A small GAN, trained from scratch.
Model: 32-pixel images, generator norm groupnorm.
Rows from block 4 of the discriminator, named by matrix and row number. Rows with one number belong to one channel. Each number is 50 + 12 x the weight over the matrix's rms, rounded and kept within 0 to 99. All counts start at 0.
# convs0: first 3x3 conv (discriminator.blocks.4.convs.0.weight, 160x160x3x3, standardized in use), inputs 63-71, a 3x3 kernel for each
# convs1: second 3x3 conv (discriminator.blocks.4.convs.1.weight, 160x160x3x3, standardized in use, transposed), outputs 63-71, a 3x3 kernel for each
convs0.118:76 28 72 59 32 54 49 65 42 46 68 50 37 53 52 37 30 54 41 58 63 40 43 31 51 63 61 53 36 52 36 51 61 43 42 62 62 48 50 39 70 53 59 62 32 70 52 58 59 58 69 60 30 37 48 69 56 57 47 43 40 49 48 60 45 38 48 67 45 43 64 44 25 52 51 56 37 56 41 48 62
convs1.118:44 37 46 48 48 31 56 48 54 29 63 34 55 52 42 50 36 57 46 53 63 69 59 44 72 17 39 44 52 46 51 67 35 42 57 41 46 43 57 73 52 61 50 54 37 45 54 70 33 56 89 63 48 36 38 35 45 36 50 51 46 59 63 28 64 44 60 64 56 35 54 45 81 63 32 41 52 49 59 72 44
convs0.119:44 58 48 51 69 53 47 32 50 76 59 48 47 52 24 52 43 54 50 49 48 50 34 62 34 34 80 50 65 42 49 50 36 54 46 50 63 53 60 55 52 37 49 27 65 57 50 58 61 40 38 72 49 51 42 74 51 22 32 40 40 50 42 65 53 42 45 66 50 65 48 77 44 39 54 63 42 39 63 36 46
convs1.119:58 57 40 70 56 67 58 45 41 39 49 50 65 95 56 50 63 88 44 48 44 55 67 48 58 62 65 50 59 59 57 60 60 25 51 67 47 65 43 49 38 46 43 52 32 61 44 52 57 39 80 63 56 50 52 75 26 53 50 66 49 41 40 49 31 46 65 73 49 46 62 50 62 53 48 56 60 53 46 50 43
convs0.120:38 25 42 39 68 49 56 27 33 49 81 49 58 57 41 50 42 64 50 30 48 71 42 55 30 37 53 40 35 58 59 41 24 64 53 53 33 55 35 44 31 42 55 55 45 51 53 60 38 68 43 49 56 51 58 86 41 39 43 39 44 45 32 40 35 76 69 60 62 43 51 20 60 33 36 46 57 37 41 34 45
convs1.120:63 31 54 56 51 68 50 56 69 39 77 43 49 49 57 58 47 58 57 44 49 42 66 66 37 57 51 51 51 36 26 58 46 30 63 60 56 26 49 55 68 60 43 45 49 44 70 53 72 51 46 55 68 48 51 43 55 65 23 69 47 50 48 47 40 43 54 58 78 37 36 21 52 50 49 37 53 49 42 49 68
convs0.121:62 51 56 28 57 53 70 59 68 33 33 54 50 19 42 56 42 47 37 82 33 42 60 44 50 50 31 64 52 19 43 36 36 38 56 39 41 38 24 51 39 50 66 67 71 79 58 39 39 49 44 71 55 49 41 33 50 62 42 37 60 36 45 55 68 58 48 48 36 43 18 47 34 45 39 48 52 62 53 09 61
convs1.121:74 60 45 48 31 43 59 44 47 43 43 43 60 67 53 62 40 40 61 62 51 52 46 42 50 48 53 50 56 58 36 41 25 74 79 36 62 44 43 43 61 49 40 59 25 62 38 45 42 64 58 52 63 55 56 48 46 49 49 59 38 67 57 24 13 65 75 48 50 45 49 29 43 33 60 65 73 45 46 42 51
convs0.122:49 44 65 57 62 65 61 46 65 40 56 74 58 53 64 36 36 67 45 58 63 66 68 37 42 62 59 74 31 71 26 42 69 43 74 62 50 37 33 58 42 51 66 40 35 45 66 57 56 49 47 84 52 64 59 55 77 46 65 42 54 36 42 51 57 36 65 79 61 49 65 44 40 54 59 40 66 66 61 38 50
convs1.122:56 63 37 55 49 47 45 38 55 47 80 53 49 53 56 43 40 54 48 36 50 40 29 41 35 47 51 45 19 44 65 68 79 62 32 58 63 50 36 30 64 67 31 48 49 75 38 62 31 47 61 38 43 79 83 45 26 48 49 51 46 54 53 61 47 44 59 61 38 69 60 63 38 57 45 41 57 38 49 27 45
convs0.123:56 46 67 62 45 42 47 52 41 63 69 38 55 38 68 61 46 49 50 41 46 54 64 36 27 49 23 45 51 44 41 62 73 48 38 60 40 63 58 57 47 37 65 53 61 51 46 64 49 35 55 56 50 38 50 47 60 39 32 82 56 34 27 42 42 41 43 39 41 63 53 69 43 30 54 63 51 51 52 45 48
convs1.123:58 46 61 38 36 78 35 64 57 33 42 47 53 40 57 45 66 34 81 52 52 34 50 74 46 40 39 44 41 56 41 75 34 49 72 46 30 54 32 41 47 67 67 49 61 40 30 45 34 38 30 75 62 61 26 62 65 20 31 49 78 38 68 30 43 57 41 74 46 33 37 49 44 49 62 46 33 39 49 66 48
convs0.124:62 73 50 46 38 55 66 47 57 22 85 48 51 56 57 23 46 48 73 59 44 53 42 62 20 41 61 48 46 58 66 59 81 50 52 59 63 44 38 51 44 58 34 37 38 42 49 59 41 57 40 32 59 88 45 54 55 44 50 15 48 49 36 39 36 56 66 55 46 58 56 66 51 53 51 46 58 30 44 32 35
convs1.124:39 45 42 76 34 42 53 47 75 56 40 45 49 57 55 47 40 57 59 62 46 38 57 70 50 63 54 58 49 36 59 52 44 62 30 58 22 60 57 67 44 57 56 47 44 48 49 63 42 66 48 51 48 45 44 43 62 45 28 40 47 44 57 63 27 52 54 54 67 70 77 49 50 45 48 44 52 45 62 56 40
convs0.125:39 30 44 50 65 49 54 66 59 51 69 46 57 54 84 27 38 46 65 58 56 55 48 50 55 27 36 41 50 59 56 46 63 28 45 66 33 77 62 31 49 37 54 56 43 45 52 38 58 54 51 56 39 42 49 52 33 42 32 58 36 66 43 65 25 48 56 54 50 35 43 75 34 49 48 54 56 44 58 59 63
convs1.125:53 72 44 49 45 58 40 50 58 65 22 59 53 51 56 55 51 57 56 45 48 61 72 59 49 47 39 46 43 64 60 54 46 55 29 51 69 36 34 58 47 38 65 55 49 45 43 38 40 56 49 63 57 64 54 43 70 43 61 42 33 54 64 72 46 55 70 42 38 38 61 24 62 58 51 56 48 52 39 48 50
convs0.126:73 56 29 68 37 47 56 60 46 24 51 59 31 42 55 44 44 68 56 45 41 51 39 38 60 53 58 54 74 40 39 57 43 54 61 67 58 26 37 63 60 54 54 58 47 28 32 51 49 39 46 39 66 57 71 67 50 52 44 39 34 46 56 60 52 49 59 60 55 67 61 59 60 63 50 36 38 42 75 66 64
convs1.126:46 43 38 40 62 39 43 48 41 55 45 47 54 58 46 34 47 35 49 56 50 66 41 51 57 56 55 60 60 43 45 55 56 53 46 42 43 44 45 43 49 35 50 45 49 31 43 46 61 43 52 50 48 46 51 46 39 17 55 38 32 40 60 50 56 41 75 69 77 40 61 42 68 54 40 62 37 43 54 51 27
convs0.127:48 59 54 54 34 35 31 41 45 29 43 55 57 59 55 69 28 48 58 49 52 66 50 41 69 41 57 53 41 61 31 59 49 47 60 65 70 39 37 41 72 43 60 33 63 59 59 74 50 46 35 45 28 54 48 42 56 24 43 61 49 40 46 51 42 53 49 50 56 60 67 25 63 34 48 45 56 64 43 52 50
convs1.127:47 50 58 45 40 52 68 43 41 39 46 67 49 59 49 40 65 60 56 40 50 64 46 65 50 44 54 74 55 27 43 53 39 55 50 43 50 48 64 41 27 64 50 51 38 52 67 46 51 36 36 44 40 59 35 60 53 18 49 47 44 44 45 48 35 45 46 85 47 42 69 41 57 31 73 45 40 69 49 44 59
convs0.128:69 46 69 55 33 29 57 39 48 64 29 66 53 48 51 67 45 45 59 64 54 27 63 60 42 41 48 43 23 50 35 44 43 42 45 47 35 53 27 49 33 18 51 36 41 49 46 60 50 66 62 55 57 38 22 61 51 27 56 25 64 64 51 39 49 67 52 67 68 59 53 51 47 46 64 89 37 58 53 38 54
convs1.128:45 41 58 45 36 66 43 45 30 80 58 63 50 41 43 46 53 22 38 50 51 57 43 60 51 39 71 46 52 45 46 66 29 45 48 39 71 45 34 45 40 87 37 62 36 49 47 53 32 29 42 53 56 60 38 50 58 57 45 55 48 48 33 88 57 34 32 58 42 76 47 59 52 55 74 29 47 41 39 42 43
convs0.129:33 70 50 61 29 56 51 43 59 61 40 46 41 46 61 60 54 74 63 40 42 39 28 40 39 75 38 56 40 41 53 43 48 64 58 58 56 43 33 20 27 50 36 53 39 54 62 45 53 39 71 48 49 56 66 58 38 57 41 47 46 59 38 42 52 50 33 54 59 57 37 65 69 40 43 55 55 61 47 53 56
convs1.129:52 61 43 41 34 52 53 50 62 65 48 32 38 67 42 54 56 36 59 39 50 57 38 46 59 41 49 54 30 47 33 67 49 44 59 60 59 46 35 49 58 50 27 75 34 56 75 45 47 52 59 80 49 46 57 51 39 57 56 48 55 57 64 44 39 31 37 71 49 59 66 73 39 74 57 54 61 62 73 48 36
convs0.130:52 46 38 88 48 33 29 53 50 65 51 55 53 33 41 71 48 54 53 45 71 56 41 43 68 58 68 46 54 56 39 35 50 56 54 55 49 60 56 72 35 65 58 26 48 44 62 39 57 42 51 56 45 42 47 52 45 48 77 32 56 63 39 39 13 47 53 32 60 45 43 39 39 54 48 43 62 50 40 51 58
convs1.130:52 59 49 49 33 41 42 53 53 30 66 40 54 39 26 46 56 46 54 63 36 41 43 49 59 38 60 28 51 82 60 45 69 37 45 61 43 56 45 57 74 46 37 52 47 44 47 80 39 44 34 72 52 52 87 60 58 70 44 26 51 51 55 46 51 61 31 49 36 43 59 65 45 57 50 36 56 67 64 61 48
convs0.131:22 43 65 55 68 55 46 42 48 25 48 65 30 41 35 53 40 52 46 56 61 70 54 35 32 63 33 43 50 58 45 31 59 43 59 53 56 73 45 47 48 58 87 44 64 51 62 34 55 46 47 40 60 51 77 55 44 47 63 46 52 52 28 65 48 65 66 45 28 52 48 36 55 40 56 34 36 60 41 48 57
convs1.131:49 57 58 40 48 56 54 63 58 61 57 39 50 57 63 74 64 46 56 57 46 48 59 45 38 62 48 38 42 51 49 62 40 27 58 45 32 50 43 56 41 71 50 50 44 73 50 34 52 42 41 42 57 55 72 36 62 34 22 36 70 64 66 42 70 48 63 52 48 46 37 39 44 48 56 64 45 56 47 45 59
convs0.132:66 49 70 53 45 46 41 36 55 57 61 67 48 57 46 52 65 43 52 49 28 77 77 20 46 37 61 54 41 67 37 42 47 42 54 43 58 28 53 65 36 36 65 46 46 32 63 34 50 53 40 57 45 43 44 46 68 68 67 65 53 51 61 56 67 47 74 53 44 43 54 39 53 47 50 45 76 36 66 42 63
convs1.132:49 58 47 32 51 64 52 44 48 39 43 69 65 58 67 64 41 43 55 39 59 57 52 59 48 66 43 47 47 33 40 63 42 25 55 51 22 63 59 38 64 56 73 48 40 49 64 63 57 48 50 34 49 73 37 46 62 46 29 33 37 46 38 69 50 80 62 55 60 53 57 55 56 53 52 34 45 49 56 50 48
convs0.133:37 53 43 55 45 43 68 36 60 42 47 28 46 40 56 48 50 62 45 55 60 51 62 31 56 61 13 33 41 43 64 64 64 34 59 32 73 44 35 54 54 64 40 49 36 56 54 24 38 33 47 68 58 66 61 65 50 64 55 35 39 39 29 60 41 56 40 36 57 38 55 31 49 39 57 54 49 63 47 40 29
convs1.133:47 51 38 41 41 52 22 63 45 43 60 41 39 30 63 36 53 48 66 58 36 46 31 38 60 49 54 70 46 58 81 58 36 46 54 66 65 26 59 50 63 50 55 49 49 43 60 47 41 47 41 56 57 53 72 44 44 58 47 45 33 27 68 55 46 46 46 54 61 49 43 54 40 51 37 37 64 18 58 44 39
convs0.134:59 51 53 49 40 51 41 53 67 60 45 45 39 51 42 50 46 48 48 42 34 45 39 58 59 72 54 47 55 42 59 44 43 48 30 35 41 48 61 60 63 47 38 51 50 58 50 74 63 31 40 45 34 41 66 41 31 43 50 22 54 51 63 52 67 72 61 44 54 25 47 45 70 48 61 49 60 34 50 55 41
convs1.134:51 35 55 38 49 48 44 45 69 41 42 45 68 46 87 59 40 39 48 34 78 59 55 37 72 70 60 39 37 15 68 53 32 43 49 67 74 64 42 71 44 40 44 47 55 56 37 60 47 77 67 54 70 43 38 55 28 52 50 41 54 50 48 46 26 64 36 30 55 62 76 33 57 44 60 53 36 54 32 53 56
convs0.135:26 51 25 44 43 39 39 23 68 58 64 38 55 39 45 55 45 44 45 49 64 53 55 68 45 48 39 46 28 45 36 52 96 47 51 55 40 40 30 65 77 46 35 50 67 38 39 54 35 43 37 43 29 45 57 26 58 43 48 52 42 51 45 52 33 50 48 34 41 60 52 54 54 29 57 45 55 71 53 20 73
convs1.135:57 58 38 41 59 38 40 41 55 59 55 67 50 52 72 39 31 60 50 51 47 34 53 53 63 42 42 30 53 28 43 64 68 54 36 62 61 72 31 45 58 50 55 39 63 37 52 55 60 31 49 49 64 48 50 35 63 41 45 46 57 51 70 39 51 42 45 45 57 36 53 45 52 31 64 53 49 66 61 56 29
convs0.136:35 30 52 40 56 43 36 64 40 50 48 48 40 58 40 56 76 48 45 40 57 38 69 51 47 59 66 64 62 64 41 73 38 58 35 31 52 32 47 46 27 44 47 51 66 51 33 43 30 47 49 56 55 52 40 59 51 71 56 57 59 68 38 34 74 64 66 36 67 61 64 82 46 60 38 49 59 31 47 34 58
convs1.136:42 55 62 63 47 69 48 46 59 64 81 75 68 45 46 39 46 27 41 35 59 46 84 78 61 69 49 52 60 44 54 57 48 43 56 46 40 67 63 49 53 52 48 52 45 44 33 43 62 59 65 77 50 81 53 54 63 43 46 67 49 53 40 46 41 52 37 57 56 66 57 65 54 61 47 50 59 34 55 74 57
convs0.137:61 59 35 45 45 45 56 60 60 44 47 53 33 48 40 34 46 43 64 61 46 46 44 63 37 53 42 70 57 31 50 47 40 47 48 49 66 54 56 36 54 49 61 60 40 58 52 47 35 33 46 17 49 50 51 40 59 30 57 60 43 38 55 44 54 51 20 39 45 38 52 35 48 27 51 43 43 32 53 21 35
convs1.137:43 40 61 62 41 47 42 54 38 42 40 51 35 62 37 51 43 70 52 58 40 47 31 49 26 34 39 57 55 72 54 57 36 54 42 56 47 68 65 69 54 45 33 48 49 53 67 73 41 39 49 72 69 29 52 48 51 41 39 28 40 34 47 56 67 39 54 51 35 59 35 50 61 42 58 43 44 53 63 52 61
convs0.138:55 29 39 38 32 46 52 54 56 58 46 49 45 51 68 59 36 61 33 50 48 39 42 42 59 40 45 44 47 51 74 48 31 60 57 55 59 52 52 53 27 62 27 53 58 48 40 56 26 47 40 41 41 33 67 46 43 52 50 28 34 52 44 63 55 64 42 53 49 46 63 39 71 35 43 54 47 58 34 51 40
convs1.138:47 57 44 74 52 52 29 44 65 44 64 43 34 54 63 78 38 53 55 41 43 72 42 54 52 53 78 36 28 34 30 45 53 74 42 70 36 49 35 55 51 54 30 30 45 53 14 47 60 52 37 34 38 59 49 41 37 57 64 57 50 63 45 57 52 48 60 42 65 63 52 55 45 60 58 58 46 44 53 52 67
convs0.139:44 47 41 48 38 43 33 53 30 38 36 61 46 51 68 67 60 57 43 68 46 61 48 67 54 63 37 42 46 48 52 35 46 43 38 31 40 57 63 56 52 55 49 45 64 62 43 55 60 67 47 69 15 56 58 48 52 52 57 31 67 31 49 23 44 45 55 60 57 39 39 52 69 49 38 66 32 51 45 36 56
convs1.139:59 44 50 31 74 24 60 76 57 60 31 62 65 47 43 35 54 40 53 68 59 57 46 42 54 42 56 60 42 43 36 66 50 55 49 64 42 60 57 57 35 59 31 61 37 69 44 49 43 36 39 46 49 38 44 58 46 40 47 60 67 71 32 52 38 54 60 47 48 50 57 48 57 50 45 61 43 59 57 53 45
convs0.140:68 47 36 37 67 57 39 42 40 35 58 32 40 45 53 66 61 80 38 39 39 61 60 64 31 53 70 47 46 74 43 55 46 44 59 31 62 34 35 40 51 46 73 40 84 51 47 73 33 47 36 58 45 48 39 74 48 58 48 48 68 54 52 36 40 30 56 57 45 37 36 63 72 60 65 43 63 47 61 37 45
convs1.140:46 70 45 41 32 47 56 44 52 64 59 56 29 47 71 32 32 41 56 62 29 38 52 40 46 56 59 62 54 43 25 64 37 67 47 58 58 40 62 41 40 39 59 89 33 48 70 50 36 45 45 40 41 66 37 48 48 66 64 45 53 55 41 61 49 71 33 37 50 50 70 38 60 53 56 50 39 82 47 55 33
convs0.141:52 51 45 55 55 38 34 45 38 50 40 63 18 42 62 32 30 39 65 52 84 57 52 65 29 53 53 49 41 65 42 52 24 37 56 42 61 31 46 41 37 30 68 47 46 42 59 47 53 48 44 38 43 50 43 49 56 30 58 46 57 62 36 45 37 43 55 58 44 62 58 68 39 54 61 52 48 26 46 62 41
convs1.141:48 55 80 55 44 54 67 52 56 53 26 60 38 59 51 56 68 43 46 58 40 33 58 56 68 50 46 59 34 53 51 57 40 59 54 48 58 57 51 50 35 44 66 57 49 62 47 49 35 47 62 68 37 63 41 29 42 70 62 59 32 57 34 52 57 52 45 46 50 53 57 45 26 58 43 63 48 36 47 51 63
convs0.142:38 57 57 57 43 66 43 35 60 62 45 41 80 58 61 36 30 50 55 42 62 43 38 66 53 37 80 58 54 75 64 42 76 52 55 41 43 44 64 54 74 45 38 39 59 46 54 58 53 38 53 44 49 50 49 48 43 33 41 36 44 47 46 38 46 62 55 55 47 55 60 63 55 47 74 50 41 61 43 63 43
convs1.142:45 51 47 57 55 55 35 54 66 66 40 41 40 38 41 67 60 60 46 40 56 54 55 38 46 37 52 55 20 49 36 50 42 67 61 54 61 61 63 53 55 58 54 38 45 48 35 77 43 67 30 52 57 58 37 34 43 54 55 48 67 55 37 44 25 49 62 46 40 62 58 52 40 53 71 45 51 62 67 68 71
convs0.143:63 59 34 71 38 57 38 54 66 58 49 36 49 68 60 59 64 49 26 60 66 47 43 68 47 58 60 36 63 50 48 37 51 36 42 56 58 51 42 54 53 30 62 42 58 54 64 43 54 62 53 52 74 66 22 52 47 54 62 43 39 46 56 63 32 49 36 50 36 48 74 58 70 33 43 60 59 41 60 55 53
convs1.143:19 37 49 49 38 52 62 49 22 56 73 59 63 46 61 58 32 41 40 33 54 69 49 44 46 32 66 66 67 62 39 65 55 45 43 52 71 55 68 57 32 63 51 63 39 42 39 58 59 49 62 61 18 28 54 45 43 59 52 62 52 62 50 28 37 44 59 65 48 36 57 60 46 57 72 50 27 62 76 36 62
convs0.144:63 46 43 44 52 41 50 69 67 41 68 26 54 66 37 56 42 49 52 41 44 64 47 27 42 44 80 49 72 72 44 48 57 58 57 65 43 66 70 61 59 62 44 63 67 42 49 56 30 32 62 66 44 56 53 54 46 49 65 63 72 53 60 80 62 42 50 23 49 67 58 24 53 69 37 52 39 60 67 38 51
convs1.144:42 82 55 57 62 40 43 48 49 54 47 41 60 57 49 48 39 56 57 29 28 55 55 44 52 67 35 41 55 57 30 68 51 54 38 44 63 30 54 45 59 57 60 51 31 53 46 51 45 77 76 53 50 53 38 48 42 55 50 50 62 40 47 52 16 60 54 40 43 51 33 56 59 61 16 18 56 43 72 37 39
convs0.145:47 65 59 43 52 39 55 33 66 43 72 56 66 67 49 32 44 33 55 70 49 57 55 54 54 53 60 47 54 70 48 48 56 52 47 45 37 50 57 48 47 54 48 41 46 61 48 44 58 39 45 58 37 30 54 42 61 55 48 59 27 41 46 43 48 61 50 61 54 39 49 53 34 68 28 35 48 51 51 61 54
convs1.145:42 47 48 71 46 57 33 61 48 57 55 58 66 60 45 55 42 66 18 32 44 49 48 46 50 66 67 57 49 72 50 38 60 35 47 58 52 67 52 64 58 35 59 52 45 55 55 61 48 43 52 66 47 37 46 60 61 54 40 52 43 45 68 46 44 61 22 53 44 45 52 42 60 29 39 29 57 77 52 53 63
convs0.146:39 47 55 34 84 52 30 54 39 34 37 48 33 56 38 43 73 37 57 75 67 35 41 35 48 49 52 39 30 50 50 50 47 40 40 51 49 32 46 57 79 37 63 34 53 22 45 35 59 67 33 67 55 45 61 46 37 58 48 30 38 40 41 54 46 26 51 60 50 69 48 63 50 85 55 61 66 54 77 57 43
convs1.146:21 34 46 49 61 63 32 35 47 38 39 59 72 55 63 55 54 46 40 42 43 75 58 76 28 73 53 54 56 57 48 57 59 35 45 48 40 47 53 61 38 80 65 40 50 40 41 40 51 57 69 50 47 56 26 41 65 65 49 38 58 36 35 56 56 61 62 65 51 62 46 45 43 42 56 46 60 54 41 72 74
convs0.147:48 47 58 54 46 61 47 49 49 56 54 54 43 57 55 44 63 48 42 46 38 38 46 52 54 61 34 26 44 39 41 58 66 61 61 66 45 45 62 60 44 35 52 64 32 36 33 40 40 42 64 51 54 41 35 52 50 42 65 58 41 53 37 26 49 61 50 64 36 73 54 52 40 59 43 46 70 53 37 32 42
convs1.147:42 41 58 59 54 59 63 56 63 40 49 57 35 53 70 57 25 45 39 56 73 48 46 47 64 49 56 43 48 61 50 57 55 42 53 51 78 43 37 43 69 21 62 50 41 53 57 59 52 47 45 61 51 44 44 50 46 79 58 47 49 55 64 60 37 32 72 77 70 45 36 64 57 56 68 35 55 53 68 57 31
convs0.148:49 60 56 45 61 49 52 46 43 35 29 19 45 57 56 81 48 76 52 54 63 52 30 56 56 56 40 49 59 36 45 43 55 31 39 45 69 64 45 31 66 79 45 47 57 36 41 58 40 71 53 57 44 60 39 28 38 49 25 70 61 36 18 42 39 22 24 55 82 69 37 45 46 55 53 31 20 37 42 55 56
convs1.148:69 48 52 51 59 62 43 48 69 57 58 57 73 39 34 41 42 50 61 43 49 75 38 57 46 61 47 40 35 29 67 48 38 46 63 54 47 39 62 42 43 52 37 64 49 53 35 60 51 38 54 71 47 65 54 45 42 42 65 49 36 70 20 62 53 39 61 31 50 51 33 60 34 67 26 55 36 60 40 54 41
convs0.149:48 60 44 42 51 49 61 38 30 38 56 49 52 54 40 35 64 66 66 41 61 50 59 40 42 68 39 54 55 54 48 72 53 50 37 45 48 55 63 44 54 47 45 37 66 53 66 55 45 51 54 49 61 51 51 40 58 59 65 21 55 39 67 45 58 64 38 45 43 48 48 48 61 50 56 57 47 58 69 56 72
convs1.149:47 57 62 74 66 55 42 46 67 76 57 43 40 42 38 40 40 52 49 38 64 53 57 62 57 54 35 60 43 35 53 66 63 42 60 68 56 47 55 73 46 58 23 53 24 48 40 64 62 41 24 45 40 73 54 41 31 56 21 52 17 57 66 65 47 54 25 59 60 46 47 24 73 56 60 36 47 49 40 36 45
convs0.150:64 36 32 54 59 23 47 70 56 41 63 55 23 44 43 47 66 52 40 28 51 55 73 82 48 73 73 56 42 44 59 83 25 46 73 42 38 53 50 73 43 43 45 50 61 59 36 50 40 43 47 46 35 65 41 78 64 28 56 47 46 63 76 35 57 58 40 25 50 83 53 54 64 55 50 50 43 70 46 52 28
convs1.150:36 48 50 55 38 42 25 46 23 49 38 51 38 55 55 50 47 43 57 46 76 37 26 49 75 63 56 51 56 66 34 56 58 68 64 36 42 59 42 67 70 77 67 40 48 33 43 53 51 56 55 53 57 54 45 50 57 44 62 60 44 37 48 55 54 37 11 41 41 40 45 62 59 57 58 27 54 54 33 49 39
convs0.151:71 49 59 58 29 48 62 44 61 34 65 65 46 37 36 44 66 53 61 54 40 59 59 64 41 44 71 75 62 55 63 49 43 32 63 38 48 40 38 54 72 60 43 56 77 38 73 75 44 52 52 78 51 45 54 47 46 53 47 33 57 49 41 42 68 57 65 48 55 62 43 36 71 63 43 43 46 41 42 43 41
convs1.151:61 60 48 45 46 40 52 55 71 48 38 41 54 49 40 55 67 36 50 57 49 68 70 37 55 41 49 42 39 64 53 63 50 43 64 63 41 55 62 40 52 65 44 49 50 35 55 62 60 46 47 32 53 45 41 48 58 43 64 43 55 65 59 44 65 51 50 44 46 57 34 54 70 62 70 53 58 48 52 42 44
convs0.152:52 63 57 42 30 71 46 61 65 44 56 43 53 57 31 33 40 38 33 51 62 58 48 86 56 54 35 76 36 33 40 48 39 43 61 71 54 76 36 56 43 57 46 30 51 34 46 62 50 26 44 31 49 61 43 39 35 56 43 35 65 58 56 54 47 41 45 66 37 41 29 74 55 61 27 27 31 58 33 30 42
convs1.152:46 48 39 68 43 52 37 46 51 44 54 58 56 42 46 49 35 62 63 59 52 45 42 33 44 56 61 47 44 58 67 57 56 49 61 56 55 71 51 48 56 28 39 48 53 65 46 50 60 49 49 49 52 38 43 59 36 53 47 47 40 38 55 33 25 50 51 50 58 53 37 66 64 35 57 54 71 50 56 36 45
convs0.153:66 53 40 47 36 31 50 50 63 70 37 68 49 50 54 65 37 71 55 62 54 49 63 58 48 54 59 47 61 51 71 51 43 43 50 33 36 45 59 49 69 30 39 53 62 40 51 51 34 54 52 51 22 42 46 69 58 45 51 50 37 56 42 40 50 72 50 62 52 69 57 59 47 64 44 57 51 55 60 46 69
convs1.153:38 58 37 58 35 47 50 24 40 53 32 44 76 41 52 47 43 49 45 51 52 53 48 65 55 53 53 48 47 55 46 42 47 50 62 43 60 40 55 59 48 99 72 45 32 47 70 59 56 46 39 41 58 39 58 44 46 39 57 60 35 77 42 48 47 64 58 53 37 44 09 51 50 45 36 50 53 75 30 64 50
convs0.154:38 36 46 62 30 46 75 45 56 46 24 51 65 32 33 65 56 39 45 50 41 62 57 56 40 63 66 45 43 63 51 62 65 59 46 53 61 51 44 66 45 54 43 28 53 32 54 46 64 47 51 37 46 51 61 30 58 45 43 50 31 57 46 54 48 73 56 39 53 42 41 52 71 60 73 44 34 71 48 54 58
convs1.154:64 56 66 53 55 56 45 40 58 38 65 31 33 35 68 41 52 37 51 29 62 47 34 37 53 50 43 44 39 22 47 81 68 47 50 50 45 63 52 47 52 49 46 54 57 58 50 19 67 49 41 50 52 52 61 40 53 43 41 37 07 69 53 56 40 33 28 46 34 37 67 74 55 55 56 30 58 33 45 47 55
convs0.155:52 64 49 59 61 55 62 51 57 29 56 25 41 69 66 57 36 55 42 80 53 59 50 50 51 59 44 30 43 42 52 77 37 71 43 37 52 51 49 65 46 35 67 55 42 53 33 26 64 51 61 60 68 57 68 64 34 53 51 47 50 30 39 40 67 42 44 72 68 36 50 69 52 53 58 34 56 55 54 41 62
convs1.155:37 38 60 59 72 74 55 36 58 65 61 44 48 41 56 55 47 59 69 58 47 62 52 45 35 56 65 65 42 34 45 49 55 65 36 46 69 41 52 40 51 56 43 63 28 28 57 27 52 65 53 50 52 35 80 57 46 46 65 58 62 55 40 41 38 49 49 55 41 64 40 68 34 46 69 40 53 51 58 52 63
convs0.156:51 59 67 40 53 42 55 50 45 41 57 38 56 49 42 51 50 46 73 63 43 50 40 63 70 65 45 50 57 50 41 56 70 69 52 33 62 57 44 30 68 49 77 29 54 31 50 42 48 36 66 44 31 56 64 44 48 44 67 38 47 59 65 73 42 24 46 67 43 39 69 39 50 56 80 60 58 49 35 35 57
convs1.156:64 56 28 43 42 75 40 65 18 58 49 27 56 41 43 63 43 51 50 69 33 40 56 53 70 42 49 29 59 55 52 52 41 55 55 56 45 57 38 41 67 62 43 92 63 46 50 42 41 36 65 28 60 62 39 60 36 56 48 23 33 37 26 39 40 36 79 77 32 54 42 51 50 37 40 48 45 60 50 46 29
convs0.157:35 35 48 41 41 50 29 64 48 56 38 44 32 49 59 42 46 55 40 59 51 36 64 47 57 34 51 65 50 53 41 40 68 52 46 54 57 47 66 66 56 48 50 59 37 31 45 35 52 35 66 53 42 52 52 55 69 53 62 50 25 51 50 46 48 29 43 25 56 80 29 46 67 54 48 58 37 59 55 26 67
convs1.157:57 64 49 39 55 81 47 62 59 40 25 60 55 42 49 45 63 30 71 28 58 38 11 59 39 21 57 31 25 47 69 46 60 53 58 55 64 22 47 27 53 76 32 65 44 39 63 44 37 33 44 39 42 27 52 54 56 56 41 69 34 52 57 30 48 43 56 48 22 36 60 43 31 42 58 58 51 27 68 46 41
convs0.158:45 58 50 63 44 37 41 54 56 61 33 48 75 49 47 38 75 57 52 39 73 71 67 55 55 54 55 61 46 30 34 27 67 30 51 57 70 49 65 34 55 49 46 28 55 50 54 42 47 37 47 60 30 61 35 52 41 87 58 46 51 45 50 58 48 32 60 39 56 59 43 61 41 29 38 72 47 56 37 50 36
convs1.158:53 37 49 54 35 43 42 56 40 38 44 54 52 38 43 58 57 46 70 40 47 40 58 43 72 29 26 60 50 48 33 44 69 66 36 57 49 60 54 55 62 47 40 53 62 41 36 44 55 39 48 67 44 40 45 29 37 43 55 49 50 54 36 54 64 22 54 29 57 44 44 64 44 67 60 65 64 67 57 53 56
convs0.159:53 39 52 72 52 44 34 54 53 59 45 52 36 51 62 51 47 37 52 57 38 37 62 57 40 49 56 35 61 48 73 43 47 47 49 63 51 51 38 50 68 37 61 43 38 53 41 20 55 29 50 39 57 62 47 61 26 42 49 58 37 44 43 42 53 54 56 26 62 40 56 68 55 63 25 31 75 50 71 52 46
convs1.159:32 48 64 65 41 63 13 62 56 34 46 44 44 56 48 50 44 22 50 44 46 54 26 59 58 38 38 57 53 11 64 56 46 40 59 22 55 61 55 51 66 59 70 45 45 52 33 50 52 58 44 50 39 50 55 37 51 33 20 59 56 45 50 34 62 32 52 35 38 40 40 51 47 51 33 49 46 36 29 40 56